config = dict(
    model='self-supervised audio encoder (BEST-RQ)',
    n_mels=40,
    codebook_size=256,
    drop_path=0.1,
    init='orthogonal',
    residual_init='zero_last',
    optimizer='muon',
    lr=0.022,
    momentum=0.98,
    adamw_lr_other_params=0.0021,
    l1_shrink=0.03,
    lr_schedule='linear',
    warmup_steps=900,
)
Rows from block 10, named by matrix and row number. Rows with one number belong to one channel. Each number is 128 + 32 x the weight over its row's rms, rounded and kept within 0 to 255. All counts start at 0. After the name is the row's rms in percent of the matrix's.
# convs0: first width-5 conv (model.blocks.10.convs.0.weight, 96x96x5), inputs 40-59, a 5 kernel for each
# convs1: second width-5 conv (model.blocks.10.convs.1.weight, 96x96x5, transposed), outputs 40-59, a 5 kernel for each
convs0.1 180 [128 128 128 128 128 128 128 126 128 128 129 129 129 128 128 124 127  26 129 126  78 123 126 120 128 128 128 128 128 128 128 128 128 128 128 128 128 128 128 128 128 128 128 128 128 128 128 128 128 128 128 128 128 127 127 128 217 255 137 255 128 128 128 128 128 127 128 128 128 128 128 128 128 128 128 128 128 128 128 128 128 130 128 128 129 128 128 128 128 128 128 128 128 128 128 128 128 128 128 128]
convs1.1 364 [135  90 128 128 125 126 127 134 136 131 128 128 128 128 129 127 130 129 129 139 127 128 128 127 127 119 127 126 128 131 128 128 128 127 128 128 128 128 128 128 128 127 128 142 128 128 133 129 132 128 128 128 128 128 129 127 255   0  96 255 141 130 128 127 127 128 128 128 128 131 128 133 128 126 128 131 128 128 128 127 133 130 128 129 128 128 128 128 128 129 128 127 128 127 128 128 128 128 128 128]
convs0.3 115 [128 128 128 128 128 128 128 115 128 104 128 128 128 128 128 128 128 128 128 126 120 129 133 127 127 130 144 135 128 138 128 128 128 128 128 128 128 128 128 128 128 164 255 148 130 128 128 128 128 128 127 128 127 130 128 128 128 128 128 128 128 128 128 128 128 128  95 123 128 128 128 128 128 128 128 128 128 128 128 128  79  51 113 125 127 128 128 128 128 128 128 128 128 128 128 128 128 128 128 128]
convs1.3 098 [128 128 128 128 128 143 124 126 124 128 132 128 128 136 134 127 132 134 130 219 124 127 142 128 128 120 127 122 128 132 128 129 172 128 127 128 128 128 147 128 125 121 127 125 129 119 123 112 128 130 124 123 128 162 163 128 130 128 128 127 133 132 128 137 126 122 131 129 129 130 128 170  99 128  71 110 127 110 128 130 127 125 115 126  26 178 127 127 128 104 168 145 134 128 129 126 146 185 128 138]
convs0.5 118 [128 128 128 128 128 135 156 129 128 128 128 128 128 128 128 128 128 128 128 130 128 127 128 128 128 129 130 129 130 130 128 128 128 128 128 128 128 128 128 128 128 128  83 106 128 128 128 128 128 128 148 131 134 132 129 128 128 128 128 128 128 128 128 128 128 128 128 128 128 128 132 128 128 128 134 128 128 128 128 128 137 152 131 132 122 128 126 127 128 126 128 129 128 128 128 128 128 128 128 128]
convs1.5 133 [128 128 128 128 128 105 129 127 124 129 126 128 128 128 128 124 130 133 125 118  10 128 124 119 104  80 122 126 137 127 128 206 128 128 129 128 128 128 128 128 122 128 131 129 115  92 119 128 144 128 128 128 126 125 123 128 128 128 128 128 131 129 126 127 120 132 127 128 128 139 128 136 132 128 134 136 128 128 128 128 128 128 129 128 128 145 129 128  94 125 154 122  65 119 112 125 145 143 138 128]
convs0.6 350 [128 128 128 128 128 128 128 128 128 128 255 128 129 128 126 128 128 128 128 128 126 125 127 127 117 129 130 130 132 131 128 128 128 128 128 128 128 128 128 128 128 128 128 128 128 128 128 128 128 128 128 127 128 127 127 128 128 128 128 128 128 128 127 128 128 128 128 125 128 127 128 129 131 136 129 255 128 128 128 128 126 126 128 128 128 128 128 128 128 128 128 127 127 128 127 128 128 128 128 128]
convs1.6 219 [128 128 128 128 128 128 128 128 128 128  77 125 128 255  64 128 128 128 128 128 128 128 128 128 128 128 128 128 128 129 128 128 128 128 128 128 128 128 128 128 128 128 128 128 128 128 128 128 128 128 128 128 128 128 128 128 128 128 128 128 128 128 128 128 128 128 128 128 128 128 128 128 128 128 128 128 128 119  99   0 125 128 128 128 128 128 128 128 128 128 128 128 128 128 128 128 128 128 128 128]
convs0.7 061 [128 128 128 128 128 136 132 128 128 127 128 128 128 128 128 128 128 128 128 130 131 128  75 127  34 146 153 143 138 133 128 128 128 129 131 128 128 128 128 128 127 121 128 125 116 128 128 128 128 128 122 122 123 126 126 128 128 128 128 128 128 128 128 128 129 128 128 131 131 146 128 128 156 128 135 128 128 128 128 128 129 128 130 232 162 128 128 128 128 129 128 128 128 128 128 128 128 128 128 128]
convs1.7 112 [129 128 128 128 128 123 143 219 255 157 128 124 127 127 128 128 128 128 131 127 128 129 255 185 142 131 132 131 127 133 128 255 172 118 114 128 128 128 128 128 116 125 125 167 128 128 128 129 130 134 128 127 125 118 125 128 128 128 128 128 129 128 129 116 128 130 128 158 162 152 128 131 130 128 126 127 128 127 127 128 128 130 140 128 133 128 127 111 122 138 120 135 142 128 130 129 128 129 130 134]
convs0.12 117 [128 128 128 128 128 130 128 128 128 128 123 124 125 128 124 128 128 128 128 128 125 128 128 128 102 120 128 128 128 127 128 128 128 128 128 128 128 128 128 128 128 128 128 128 128 128 128 128 128 128 248 129 129 128 128 128 128 128 128 128 128 128 128 128 127 110 128 128 128 128 128 128 128 128 128 128 128 128 128 128 129 126 128 128 127 128 128 128 128 128 127 128 128 128 128 128 128 128 128 128]
convs1.12 110 [128 128 128 128 128 128 126 127 127 120 182 132 128 152 188 128 128 128 127  68 128 129 126  89  92 128 128 127 128 126 134 128 126 127 102 128 128 128 128 128 127 128 136 130 128 129 133 126 140 132 255 255 134 159 136 128 128 128 128 128 128 128 129 128 158 108 128 128 128 128 119 140 132 150 127 129 129 142 110 115 194 127 255 163 151 101 127 126 129 127 121 127 125 123 119 128 128 128 128 121]
convs0.13 052 [128 128 128 128 128 127 124 114 128 129 128 128 128 128 128 128 128 128 128 128 107 128 255 126 129  10   0 126 122 128 128 128 128 128 128 128 128 128 128 128 128 128  94 108 127 128 128 128 128 128 127 128 128 138 153 128 128 128 128 128 128 128 128 128 128 128 136 137 133 138 125 128 129 128 128 128 128 128 128 128  78  36  65 115 131 126 128 128 128 127 125 128 128 128 129 126 127 128 128 128]
convs1.13 092 [128 128 128 128 128 128 140 128 127 131 136 134 127 128 128 147 133 139 136 128 151 151 133 130 130 134 140 202 179 133 133 140 124 121 128 128 128 128 128 128 157 131 155 124 128 117 112  84 121 128 128 136 130 129 145 128 128 128 128 128 123 148 136 128 128 127 127 127 129 133 128  97 129 132 165 157 159 133 134 127 129 170 154 128 129 139 127 129 123 123 127 151 255 128 122 129 162 137 127 128]
convs0.14 205 [128 128 128 128 128 129 129 129 128 129 128 128 128 128 128 128 118 128 130 135 104 124 124 129 131 129 130 128 128 128 128 128 128 128 128 128 128 128 128 128 129 128 128 129 128 128 128 128 128 128 165 138 127 127 128 128 128 128 128 128 128 128 128 128 128 116 129 129 129 126 128 128 128 128 128 128 128 128 128 128 129 128 128 128 128 128 128 128 128 128 128 128 128 128 128 128 128 128 128 128]
convs1.14 255 [128 128 128 128 128 129 128 126 127 128  93 124 128 128 128 139 127 109 118  18 126 124 230 128  92 128 128 128 133 128 129 128 116 133 129 127 128 128 128 128 128 128 108 125 129 131 116 126 128 130 128 128 128 130 128 167 128 128 128 129 128 122 124 126 135 129 133 128 128 128 128 138 131 128 127 210 111 109 128 126 128 131 128 127 103 128 128 127 125 124 128 128 128 130 149 128 128 129 128 127]
convs0.17 182 [128 198 255 217 128 128 128 128 128 128 128 128 128 128 128 133 128 128 129 191 128 228 135 128 130 132 129 131 131 128 128 128 128 128 128 128 128 128 128 128 127 127 128 128 128 128 128 128 128 128 128 127 128 128 128 120 126 128 120 124 128 128 128 128 128 127 129 129 130 129 128 128 128 128 128 128 128 128 128 128 121 124 120 127 128 128 128 128 128 128 128 128 128 128 128 128 128 128 128 128]
convs1.17 189 [128 128 255 128 128 128 127 120 112 130 126 128 132 135 128  73  96 127 148 119 137 130 132 132 176 132 132 132 128 134 115 128 126 133 129 128 128 128 128 128 133 128 128 128 129 125 125 119 125 128 127 126 128 128 117 134 126 139 128  78 115 128 128 126 110 126 123 122 126 100 151 131 129 126 137 136 124 119 133 130 129 112 128 121 158 129 119 128 129 132 126 129 140 133 131 128 129 128 128 128]
convs0.20 097 [128 128 128 128 128 119 127 128 127 125 128 128 128 127 128 128 128 128 128 128 102 124 127 127 125 128 128 129 132 134 128 128 128 128 128 128 128 128 128 128 128 128 129 136 148 128 128 128 128 128 255 132 133 143 161 128 128 128 128 128 128 128 128 128 128 134 128 124 127 127 128 128 128 128 129 128 128 128 128 128 139 128 128 112 120 128 128 128 127 125 128 128 128 128 128 128 128 128 128 128]
convs1.20 094 [128 128 128 128 128 123 128 128 128 131 152 128 128 128 126 118 128 127 128 130 129 250 127 128 115 128   0  67 128 126 119 128 127 103 125 128 128 128 128 128 131 127 128 132 128 135 132 125 130 129 128 127  97 227 151 128 128 128 127 126 128 101 115 122  25 129 132 150 147 133 144 132 121 128 156 110 129 227 117 127 128 128 131 131 154 142 182 122 128 127 194 188 132 130 113 125 129 128 129 141]
convs0.24 079 [128 128 128 128 128 147 197 155 255 128 128 128 127 126 127 128 128 128 128 129 129 134 129 127 123 128 129 129 128 129 128 128 128 128 128 128 128 128 128 128 128 129 128 129 128 128 128 128 128 128 128 137 130 145 130 128 128 128 128 128 128 128 128 128 128 128 128 142 128 127 128 126 128 129 128 128 128 128 128 128  94 112 113 128 119 128 128 128 128 128 128 128 128 128 128 128 128 128 128 128]
convs1.24 118 [128 128 128 128 128 255  31 125 128 128 255 129 131 132 131 134 124 128 124 128  97 127 136 128 212   5 127 122 129 128 128 129 127 126 124 128 128 128 128 128 128 128 128  57 128 109 124  99  75 135 141 128 125 126 128 128 129 129 128 128 127 127 128 128  83 118 165 131 171 125 129  97 103 128 141 150 152  99 110 129 123 119 128 128 113  99 126 129 128 120 130 128 144 129 135 128 127 128 133 130]
convs0.27 204 [128 128 130 130 129 130 127 128 128 129 125 118 105 124 127 128 128 128 128 128 124 128 128 128 128 128 128 128 128 128 128 128 128 128 128 128 128 128 128 128 128 128 128 128 127 128 128 128 128 128 128 119 127 127 128 132 130 132 129 129 128 128 128 127 128 128 128 127 127 127 128 128 128 128 129 128 128 128 128 128 130 128 128 132 136 128 128 128 128 128 128 128 128 128 128 128 128 128 128 128]
convs1.27 104 [130 130 128 101 133 128 132 129 132 131 133 134 134 136 170 127 128 131 128 128 129 128 128 130 128 127 128 128 128 129 107 129 133 146  71 142 202 162 128 129 127 128 128 130 128 128 128 124 128 128 128 128 128 128 127 129 165 128 130 135 128 128 128 128 130 128 128 127 126 128 130 128 128 119 128 127 116 128 125 133 128 128 125 128 128 128 128 128 128 128 126 128 128 128 128 129 130 128 129 128]
convs0.30 075 [128 128 128 128 128 168 198 129 128 128 128 128 128 128 128 127 128 128 127 191 149 255 128 160 142 129 133 135 132 128 128 128 128 128 128 128 128 128 128 128 128 128 128 127 115 128 128 128 128 128 127 166 129 128 127 128 127 128 128 128 128 128 128 128 128 119 255 126 128 128 128 128 128 128 128 128 128 128 128 128 103 104 102 123 124 128 128 129 128 128 128 128 128 128 128 128 128 128 128 128]
convs1.30 131 [128 128 128 128 128 129 128 128 128 113 126 128 114 117  91 137  78 110 161 110 128 126 127 128 142 128 135 135 123 158 129 130 128 138 126 128 128 128 128 128 124 132 179 131  91 127 127 129  85 124 106 123 122 126 156 128 140 130 128 129 128 132 131 112 149 129 126 128 127   0 108 123 116 149 105 138 114 119 129 130 115  89   0 160 132 128 125 128  79 124 135 131 129 128 129 128 107 121 151 116]
convs0.31 068 [128 128 128 128 128 138 145 136 164 131 128 128 128 128 128 128 128 128 128 128 127 182 255 156 128  98 120 128 128 128 128 128 128 128 128 128 128 128 128 128 127 128 128 128 128 128 128 128 128 128   0 128 129 134   0 126 127 128 128 128 128 128 128 128 128 132 128 129 124 117 128 128 128 128 129 128 128 128 128 128 143 129 128 129 129 128 127 128 125 125 127 128 128 128 128 128 128 128 128 128]
convs1.31 088 [127 128 128 128 128 128 119 126 127 129 131 130 131 124 108 129 125 125 128 141 124 128 128 128 131 255 136 136 132 117 129 128 128 128 126 128 128 128 128 127 126 132 134 144 120 128 133 128 158 128 125  31 125   0   0 130 128 128 128 128 124 220 135 128  90 134 130 133 128 138 145 133 146 132 131 130 121 127 125 133 128 128 128 128 134 104 115 122 126  96 121 113 123 126 128 131 128 128 123 128]
convs0.32 047 [128 128 128 128 128 128 128 128 129 124 128 128 128 128 128 128 128 128 128 126 126 130   0 119   0 126 133 133 132 131 128 128 128 128 128 128 128 128 128 128 129 128 125 111 113 128 128 128 128 128 248 147 131 130 128 128 128 128 128 128 128 128 128 128 128 128 128 128 121 128 127 128 128 128 130 128 128 128 128 128 114 123 123 128 126 128 128 128 128 128 128 128 128 128 128 128 128 128 128 128]
convs1.32 070 [128 128 128 128 128 178 139 126 126 116 129 128 128 128 127 129 116 110 127 128 133 129 129 128 127 128  53 123 127  80 154 128 123 128 131 128 128 128 128 128 125 133 128 127 144 115 127 127 128 128 255 130 128 129 134 128 128 128 128 127 125 130 126 125 103 130 110 111 101 126 225 152 255 129 118 128 128 128 128 127 130 129 128 144 174 134 130 145 140 125 151 128 133 133 131   0 130 134 133 142]
convs0.33 081 [128 128 128 128 128 133 133 109 129 128 128 128 128 128 128 128 128 128 128 128 114 112 128 145 176 128 128 129 141 130 128 128 128 128 128 128 128 128 128 128 128 123 118 128 130 128 128 128 128 128 121 124 112 127  38 128 128 128 128 128 128 128 128 128 128 129 124 128 128 128 128 128 128 128  97 128 128 128 128 128 130 113 106 122 124 128 128 128 128 128 128 131 128 128 128 128 128 128 128 128]
convs1.33 091 [128 128 128 128 128 128 127 129 128 108 125 127 128 128 128 130 116 168 255 128 128 115 111 111 130 128 135 146 181 153 144 128 129 128 126 128 128 128 125 128 128 129 127 137 143 120 137 132 123 122 125 128 128 128 102 128 128 127 128 129 131 131 127 129 202 130 126 128 137 114 130 119 120 130 133 128 127 127 128 128 132 125 134 136 127 128 131 121 118  91 128 128 142 138 130 144 131 129 128 106]
convs0.34 101 [128 128 128 128 128 139 125 127  95 122 127 127 128 128 127 128 128 128 128 136 128 134 131 190 212 128 130 129 128 133 128 128 128 128 128 128 128 128 128 128 128 128 128 128 128 128 128 128 128 128 132 128 129 129 131 128 128 128 128 128 128 128 128 128 127 188 128 128 128 125 128 118 127 128 121 128 128 128 128 128 131 128 134 131 144 128 129 172 128 128 128 128 128 128 128 128 128 128 128 128]
convs1.34 089 [128 128 195 128 128 130 128 128 141 122 118 126 112 115 113 128 128 135 135 139 128 125 129 129 126 128 128 123 129 148 129 127 130 134 129 124 128 128 128 129 124 138 135 138 131 130 135 132 136 131 126 112 126  77  76 128 128 128 128 129 128 138 152 138 128 120  99 125 128 127 120 129 128 128 255 118 112 167 128 126 131 128 128 128 255 128  99 127 131 128 128 132 128 126 129 128 128 122 128 175]
convs0.44 156 [128 128 128 128 128 155 183 134 133 128 128 128 128 128 128 128 128 128 128 128 131 131 128   7   0 128 132 128 128 128 128 128 128 128 128 128 128 128 128 128 129 128 128 128 128 128 128 128 128 128 127 131 128 124  38 128 128 128 128 128 128 129 128 128 128 126 128 128 128 129 128 128 128 129 129 128 128 128 128 128 105 121 128 127 125 128 128 128 128 128 128 128 128 128 128 128 128 128 128 128]
convs1.44 152 [128 128 128 128 128 130 128 127 124 131 128 128 128 128 128 143 127 127 128 133  87  94  94 113 130 148 132 208 158 138  77 128  91 128 129 128 127 128 128 128 178 136  99  72 107 121 127 115 117 132 127 127 124 125 135 128 128 128 128 128 128 129 133 109 127 132 119 129 127 122 136 128 128 145 128 126 128 128 128 126 122 125 126 126 131 135 127 118 127 127 100 116 107 128 120 114  93 106 121 148]
convs0.48 216 [128 128 128 128 128 128 129 129 130 129 128 128 128 128 128 128 128 128 128 129 128 112 128 121 128 126 128 128 128 131 128 128 128 128 128 128 128 128 128 128 128 129 128 128 129 128 128 128 128 128 128 128 135 128 118 128 128 128 128 128 128 128 128 128 128 127 126 121 120 128 128 128 128 127 128 128 128 128 128 128 124 127 122 124  91 128 128 128 128 128 128 128 128 128 127 128 128 128 128 128]
convs1.48 119 [128 128 128 128 128 129 128 141 127 140 131 131 132 128 129  90  95  90 115 127 123 117  95 128 160 126 125 126 128 132 128 138 127 128  69 159 128  88 128 128 117 124 117  63 128 112 130  86 126 128 133 144 127 128 126 128 128 128 127 128 130 113 135 129 122 128 149 126 122 128 158 147 129  68 128 130 128 128 130 128 128 131 127 126 126 128 128 121 130 128 134 145 122 129 128 147 127 129 128 124]
convs0.52 172 [128 128 128 128 128 128  82 128 128 120 128 128 128 128 128 128 128 128 128 128 110 128 133 129 129 129 129 119 129 129 128 128 128 128 128 128 128 128 128 128 128 128 128 128 127 128 255 128 128 128 168 130 129 129 133 128 128 128 128 128 128 128 128 128 128 128   0 128 129 129 128 128 128 128 128 128 128 128 128 128 129 124 113 122 125 128 128 128 128 127 128 128 128 128 128 128 128 128 128 128]
convs1.52 187 [128 128 128 128 128 128  56   0 128  51  82 128 127 128 128 128 125 127 127 139 146 129 128 128  79 129 130 124 122 123 146 136 120 110 152 128 145 128 128  78 137 127 129 131 131 127 138 130  91 119 127 126 130 128 136 128 128 128 128 128 154 138  83 126 128 125 162 214 129 201 114 120 128 127 128 129 128 128 128 127 126 129 129 139 148 153 129 135 127 119 112 128 129 131 128 121 165 128 172 143]
convs0.53 248 [128 128 128 128 128 127 129 166 129 128 128 128 128 128 128 128 128 128 128 128 128 127 128 127 128 127 128 127 128 128 128 128 128 128 128 128 128 128 128 128 128 128 129 124 128 128 128 128 128 128 128 128 128 127 128 128 128 128 128 128 128 128 128 128 128 128 128 128 125 128 128 128 127 128 128 128 128 128 128 128 126  93  97 117 127 128 128 128 128 128 128 128 128 128 128 128 128 128 128 128]
convs1.53 149 [128 128 128 128 128 108 113 127 126 119 132 128 128 133 138 108 126 137 241 129 138  73 119 118 146 114 128  82 119 132 128 128 128 125 128 128 128 128 128 128 125 123 153 138 127 134 142 130 126  92  38  24   0 135 139 128 128 128 128 128 130 126 128 126 147 127  96 127 121 126 131 126 128 129 123  97 128 128 128 122 167 128  95 124 132 136 130 131  92 112 127 102 151 129 129 128 117  98 125 126]
convs0.56 306 [128 128 128 128 128 128 128 129 124 128 122 128 140 128 184 130 132 126 128 128 130 129 130 129 131 128 127 127 127 128 128 128 128 128 128 128 128 128 128 128 129 128 128 128 128 128 128 128 128 128 128 128 128 127 128 128 128 127 128 125 131 130 140 128 128 121 127 128 127 128 128 128 128 128 128 128 128 128 132 132 117 128 125 125 128 128 128 128 128 128 124 129 128 126 126 128 128 128 128 128]
convs1.56 221 [128 128 128 128 128 128 128 128 128 128 128 128 128 128 128 128 128 128 128 128 128 128 128 128 128 128 128 128 128 128 128 128 128 128 128 128 128 128 128 128 128 128 128 128 128 128 128 128 128 128 128 128 128 128 128 128 127 128 128 128 128 128 128 128 128 128 128 128 128 128 128 128 128 128 128 127 127 128 128 125 128 128 128 128 128 128 128 128 128 128 128 128 128 128 128 128 128 128 128 128]
convs0.57 278 [128 128 128 128 128 109 125 127 128 128  71 131 255 129 128 128 128 128 128 128 120 127 129 129 130 131 130 129 132 129 128 128 128 128 128 128 128 128 128 128 129 128 128 128 128 128 128 128 128 128 126 126  94 126 110 128 128 128 128 128 128 128 128 128 128 128 127 128 127 128 129 128 128 128 128 127 112 128 128 128 130 128 128 128 127 128 128 128 128 128 128 128 127 126 127 128 128 128 128 128]
convs1.57 355 [127 127 128 128 128 128 128 123 128 145 125 176   9 136 126 128 128 128 128 129 128 128 128 128 128 128 128 129 131 132 128 128 128 128 128 128 128 128 128 128 128 128 128 129 127 128 128 128 128  86 128 126 127 127 126 142 128 128 128 128 128 128 128 131 135 128 128 128 128 130 128 128 128 142 128  99 128 125 152 165 128 128 128 128 128 128 128 128 128 127 128 128 128 128 128 128 128 128 128 128]
convs0.63 067 [128 128 128 128 128 194 169 159 128 126 123 116 121 120 104 128 128 128 128 128 128 127 128 114 127 138 133 131 132 137 128 128 128 128 128 128 128 128 128 128 127 128 128 128 128 128 128 128 128 128 127 129 123 121   3 130 128 128 128 128 130 128 128 128 129 128 122 144 160 134 129 128 128 128 128 128 128 128 128 128 172 129 129 118 132 128 128 128 128 142 128 128 128 128 128 128 128 128 128 128]
convs1.63 064 [128 129 128 128 128 133 137 127 139 185 129 129 128 128 128  92 119 125 128  99 133 129 128 128 127 129 124 126 126 128 128 127 128 126 129 128 127 129 128 128 158 128 132 129 128 102 127 127 130 128 119 127  64  81  91 127 128 110 127  77 129 130 133 131 123 126 128 128 130 137 130 133 126 132 123 159 128   7 128 130 130 134 255 146 204 120 134 126 127 128 120 113 131 128 122 181 125 103 122 125]
convs0.67 184 [128 128 128 128 128 130 129 128 129 126 128 128 128 128 128 128 128 127 128 135 128 128 148 128 128 128 128 129 128 125 128 128 128 128 127 128 128 128 128 128 128 128 127 128 128 128 128 128 128 128 128 127  74 128 128 128 128 128 128 128 129 128 128 127 128 133 128 128 128 128 127 128 128 127 128 128 128 128 128 128 128 128 122 127 133 128 128 128 128 128 128 128 130 129 128 128 128 128 128 128]
convs1.67 160 [128 128 128 128 128 126 126 128 126 121 101 107 122 128 127 131 131 128 128 127 126 132 135 128 128 132 139 106 126 130 128 128 128 122 128 128 128 126 128 128 130 238 126 129 128 130  95 128 122 127 129 126 148 165 139 128 128 128 128 128 140 114 121 124 121 128 143 170 128 130 138 126 132 128 137 121 125 117 128 128 127 128 134 167 148 128 120 117 124 127 129 120 128 190 142 131 128 115 143 128]
convs0.72 120 [128 128 128 128 128 128 126 128 127 127 128 131 128  83   0 128 128 128 128 128 134 103 128 129 126 128 128 128 125 124 128 128 128 128 128 128 128 128 128 128 128 128 128 130 132 128 128 128 128 128 127 122 121 112 114 128 128 127 127 127 128 128 128 128 128 128 128 128 130 131 128 127 127 128 128 128 128 128 128 128 127 128 126 133 137 128 128 128 128 128 128 128 128 128 130 128 128 128 128 128]
convs1.72 240 [128 128 128 128 128 132 128 125 120 118 128 110   0   0  63 123 124 141 130 137 128 131 128 142 141 140 129 136 128 115 127 127 176 128 128 128 128 128 128 128 145 134 127 127  83 135 123 126 130 134 129 129 128 128 101 128 128 128 135 128 134 128 130 125 116 129 127 129 127 130 128 131 132 127 128 128 128 128  62   0 125 128 128 128 128 134 131 129 128   6 128 130 128 126 127 131 143 130 128 109]
convs0.74 082 [128 128 128 128 128 151 129 128 131 148 128 128 128 128 129 128 129 129 129 128 128 128 128 129 130 129 128 128 128 132 128 128 128 128 128 128 128 128 128 128 128 128 128 126 121 128 128 128 128 128 128 128 128 104 127 128 128 128 128 128 128 128 128 128 128 130 134 241 155 162 128 128 128 128 128 128 128 128 128 128 135 136 128  48 128 128 127 128 128 134 128 128 128 128 128 128 128 128 128 128]
convs1.74 104 [129 128 128 128 128 128 128 123 127 126 128 128 128 128 127 187 160 130 126 108 128 126 136 128 171 129 125 128 132 140 128 201 126 128 179 128 128 128 125 128 123 255 117 107 128 128 128 129 129 122 118 124 135 125 127 128 127 132 129 128 124  88 133 130 128 139 129 128 134 134 246 130 152 128 113 132 139 128 128 142 144 128 127 129 123 129 126 128 129 125 124 255 135 133 201 111 126 152 157 255]
convs0.75 071 [128 128 128 128 128 118 123 119 128 128 128 128 128 128 128 128 128 128 128 128 137 127 126 128 131 128 128 129 128 128 128 128 128 128 128 128 128 128 128 128 185 135 128 128 153 128 128 128 128 128 197 131 128 127 130 128 128 128 128 128 128 128 128 128 128   8 116 128 115 198 128 128 128 129 134 128 128 128 128 128  98 130 128 126  72 128 128 128 128 128 133 128 127 128 128 128 128 128 128 128]
convs1.75 086 [128 128 128 128 128 122 126 128 130 130 133 128 128 127 127 129 130 144 127 127 127 133 128 127 125 128 128 130 137 107 128 128 128 128 128 128 128 128 128 128 129 140 132 138 131 130 100 129 121 125 189 181 142 128 128 128 128 128 128 128 144 129 128 129 130  97   0   0 125 112 154 129 137 128 128 129 129 128 128 128 156 131 126 125 128 128 138 129 128 127 139 159 137 149 133 128 122 125 122 133]
convs0.76 186 [128 128 128 128 128 129 129 129 128 127 128 128 128 128 128 128 128 128 126 128 127 148 123 128 128 129 128 128 128 128 128 128 128 128 128 128 128 128 128 128 128 128 128 138 137 128 128 128 128 128 106 117 108 128  60 128 128 128 128 128 128 128 128 128 128 127 124 118 128 130 128 128 128 127 128 128 128 128 128 128 126 128 128 128 127 128 128 128 128 128 128 128 128 128 123 128 128 128 128 128]
convs1.76 183 [128 128 128 128 128 128  62  75  47 107 128 128 118 128 127 134 128 129 125 128 115 130 132 128 133 120 120 130 133 129 128 169 128 126 132 128 128 128 128 128 128 123 130 132 117 128 128 130 128  41 133 121  98 116 129 128 128 128 128 128 101 117 127 128 127 128 129 131 193 109 130 128 109 128 128 127 127 127 126 128 158 126 132 209 128 121 127 126  95 129 128 144 124 122 124 158 160 130 107 131]
convs0.84 178 [128 128 128 128 128 128 128 121 134 137 128 128 128 128 128 128 128 123 143 138 129 128 127 117 130 128 146 127 128 129 128 128 128 128 128 128 128 128 128 128 129 128 128 128 125 128 128 128 128 128 137 138 169 131 128 128 128 128 128 128 128 255 127 128 128 131 110 128 128 128 128 128 128 128 128 128 128 128 128 128 125 126 128 134 126 128 116 128 128 128 128 128 128 128 128 128 128 128 128 128]
convs1.84 136 [128 128 128 128 128 131 129 126 124 126 121 128 128 128 128 126 126 128 128 160 129 131 128 128   0 127 128 128 128 128 128 126 122 128 125 128 127 128 128 128 128 122 126 128 134 128 127 128 127 128 127 128 127 128 123 128 128 128 128 128 166 128 128 129 127 125 127 128 128 124 122 128 128 128 129 139 129 128 128 128 131 129 128 128 135 130 119 128 128  75 125 131 129 127 118 146 128 128 128 119]
convs0.88 310 [128 128 128 128 128 128 138 128 128 128 128 128 128 128 128 128 128 128 128 130 124 128 128 126 128 129 128 128 123 128 128 128 128 128 128 128 128 128 128 128 127 128 128 128 127 128 128 128 128 128 125 124 128 128 127 128 128 128 128 128 128 128 128 128 128 128 136 128 128 124 128 128 128 133 127 128 128 128 128 128 131 116 130 127 128 128 128 128 128 128 128 131 128 128 129 128 128 128 128 128]
convs1.88 177 [128 128 128 128 128 130 128 154 124 125 128 128 128 128 128 128 127 128 144 134 134 138 158 173 120 130 128 163 158 129 133 128 128 137 128 128 128 128 128 129 133 129 128 128 128 127 116 134 138 129 118 129 130 127 126 128 128 128 128 128 133 129 255 129 119 128 133 144 154 124 107 128 134 131 205 118 128 128 128 128 124 131 129 128 141 126 135 135 127 230 126 119 146 124 130 116 135 138 128 133]
convs0.93 131 [128 128 128 128 128 124 106 128 128 128 128 128 128 128 128 128 128 128 127 128 128 127 124 127 125 129 128 128 128  37 128 128 128 128 128 128 128 128 128 128 138 128 177 152 136 128 128 128 128 128 127 123 128 128 128 128 128 128 128 128 128 128 128 128 128 129 106 128 127 105 128 128 128 128 133 128 128 128 128 128 129 128 129 138 135 128 128 128 128 128 128 125 128 127 128 128 128 128 128 128]
convs1.93 250 [128 128 128 128 128 127 123 128 127 128 128 128 128 128 128 130 128 128 123 119 133 132 164 107 127 129 131 137 131 127 128 128 124 128 128 129 128 128 128 128 127 128 129 124 127 118 127 127 128 122 131 128 127 121 126 128 128 128 128 128 133 114 117 113 121 126 126 127 127 128 128 127 124 128 144 123 128 128 128 128 129 127 127 119 132 121 135 147 129 134 111 128 127 128 128 131 129 155 128 115]
convs0.95 102 [128 128 128 128 128 127 127 128 128 133 128 128 128 128 128 128 128 128 130 131 128 138 156 151 126 157 127 125 126 126 128 127 218 128 128 128 128 128 128 128 128 128 128 129 131 128 128 128 128 128 153 127 127 128 162 128 128 128 128 128 128 128 128 128 128 127 128 128 116 128 128 127 128 130 131 128 128 128 128 128 126 128 136 128 131 128 128 128 128 119 128 128 128 128 128 128 128 128 128 128]
convs1.95 133 [128 128 128 128 128 127 128 128 133 128 125 128 128 128 127 128 129 128 128 152 124 124 125 101  68 130 135 128 128 132 136 205 104  68 118 128 128  82 128 123 130 253 155 148 127 128 128 128   0   9 132 128 127 143 192 128 128 128 128 128 134 135 124 127 121 127 129 125 111 181 131 131 129 126 120 132 134 121 128 128 126 125 126 128 131 122 130 130 130  56 129 134 117 128 128 118  90 112 122 129]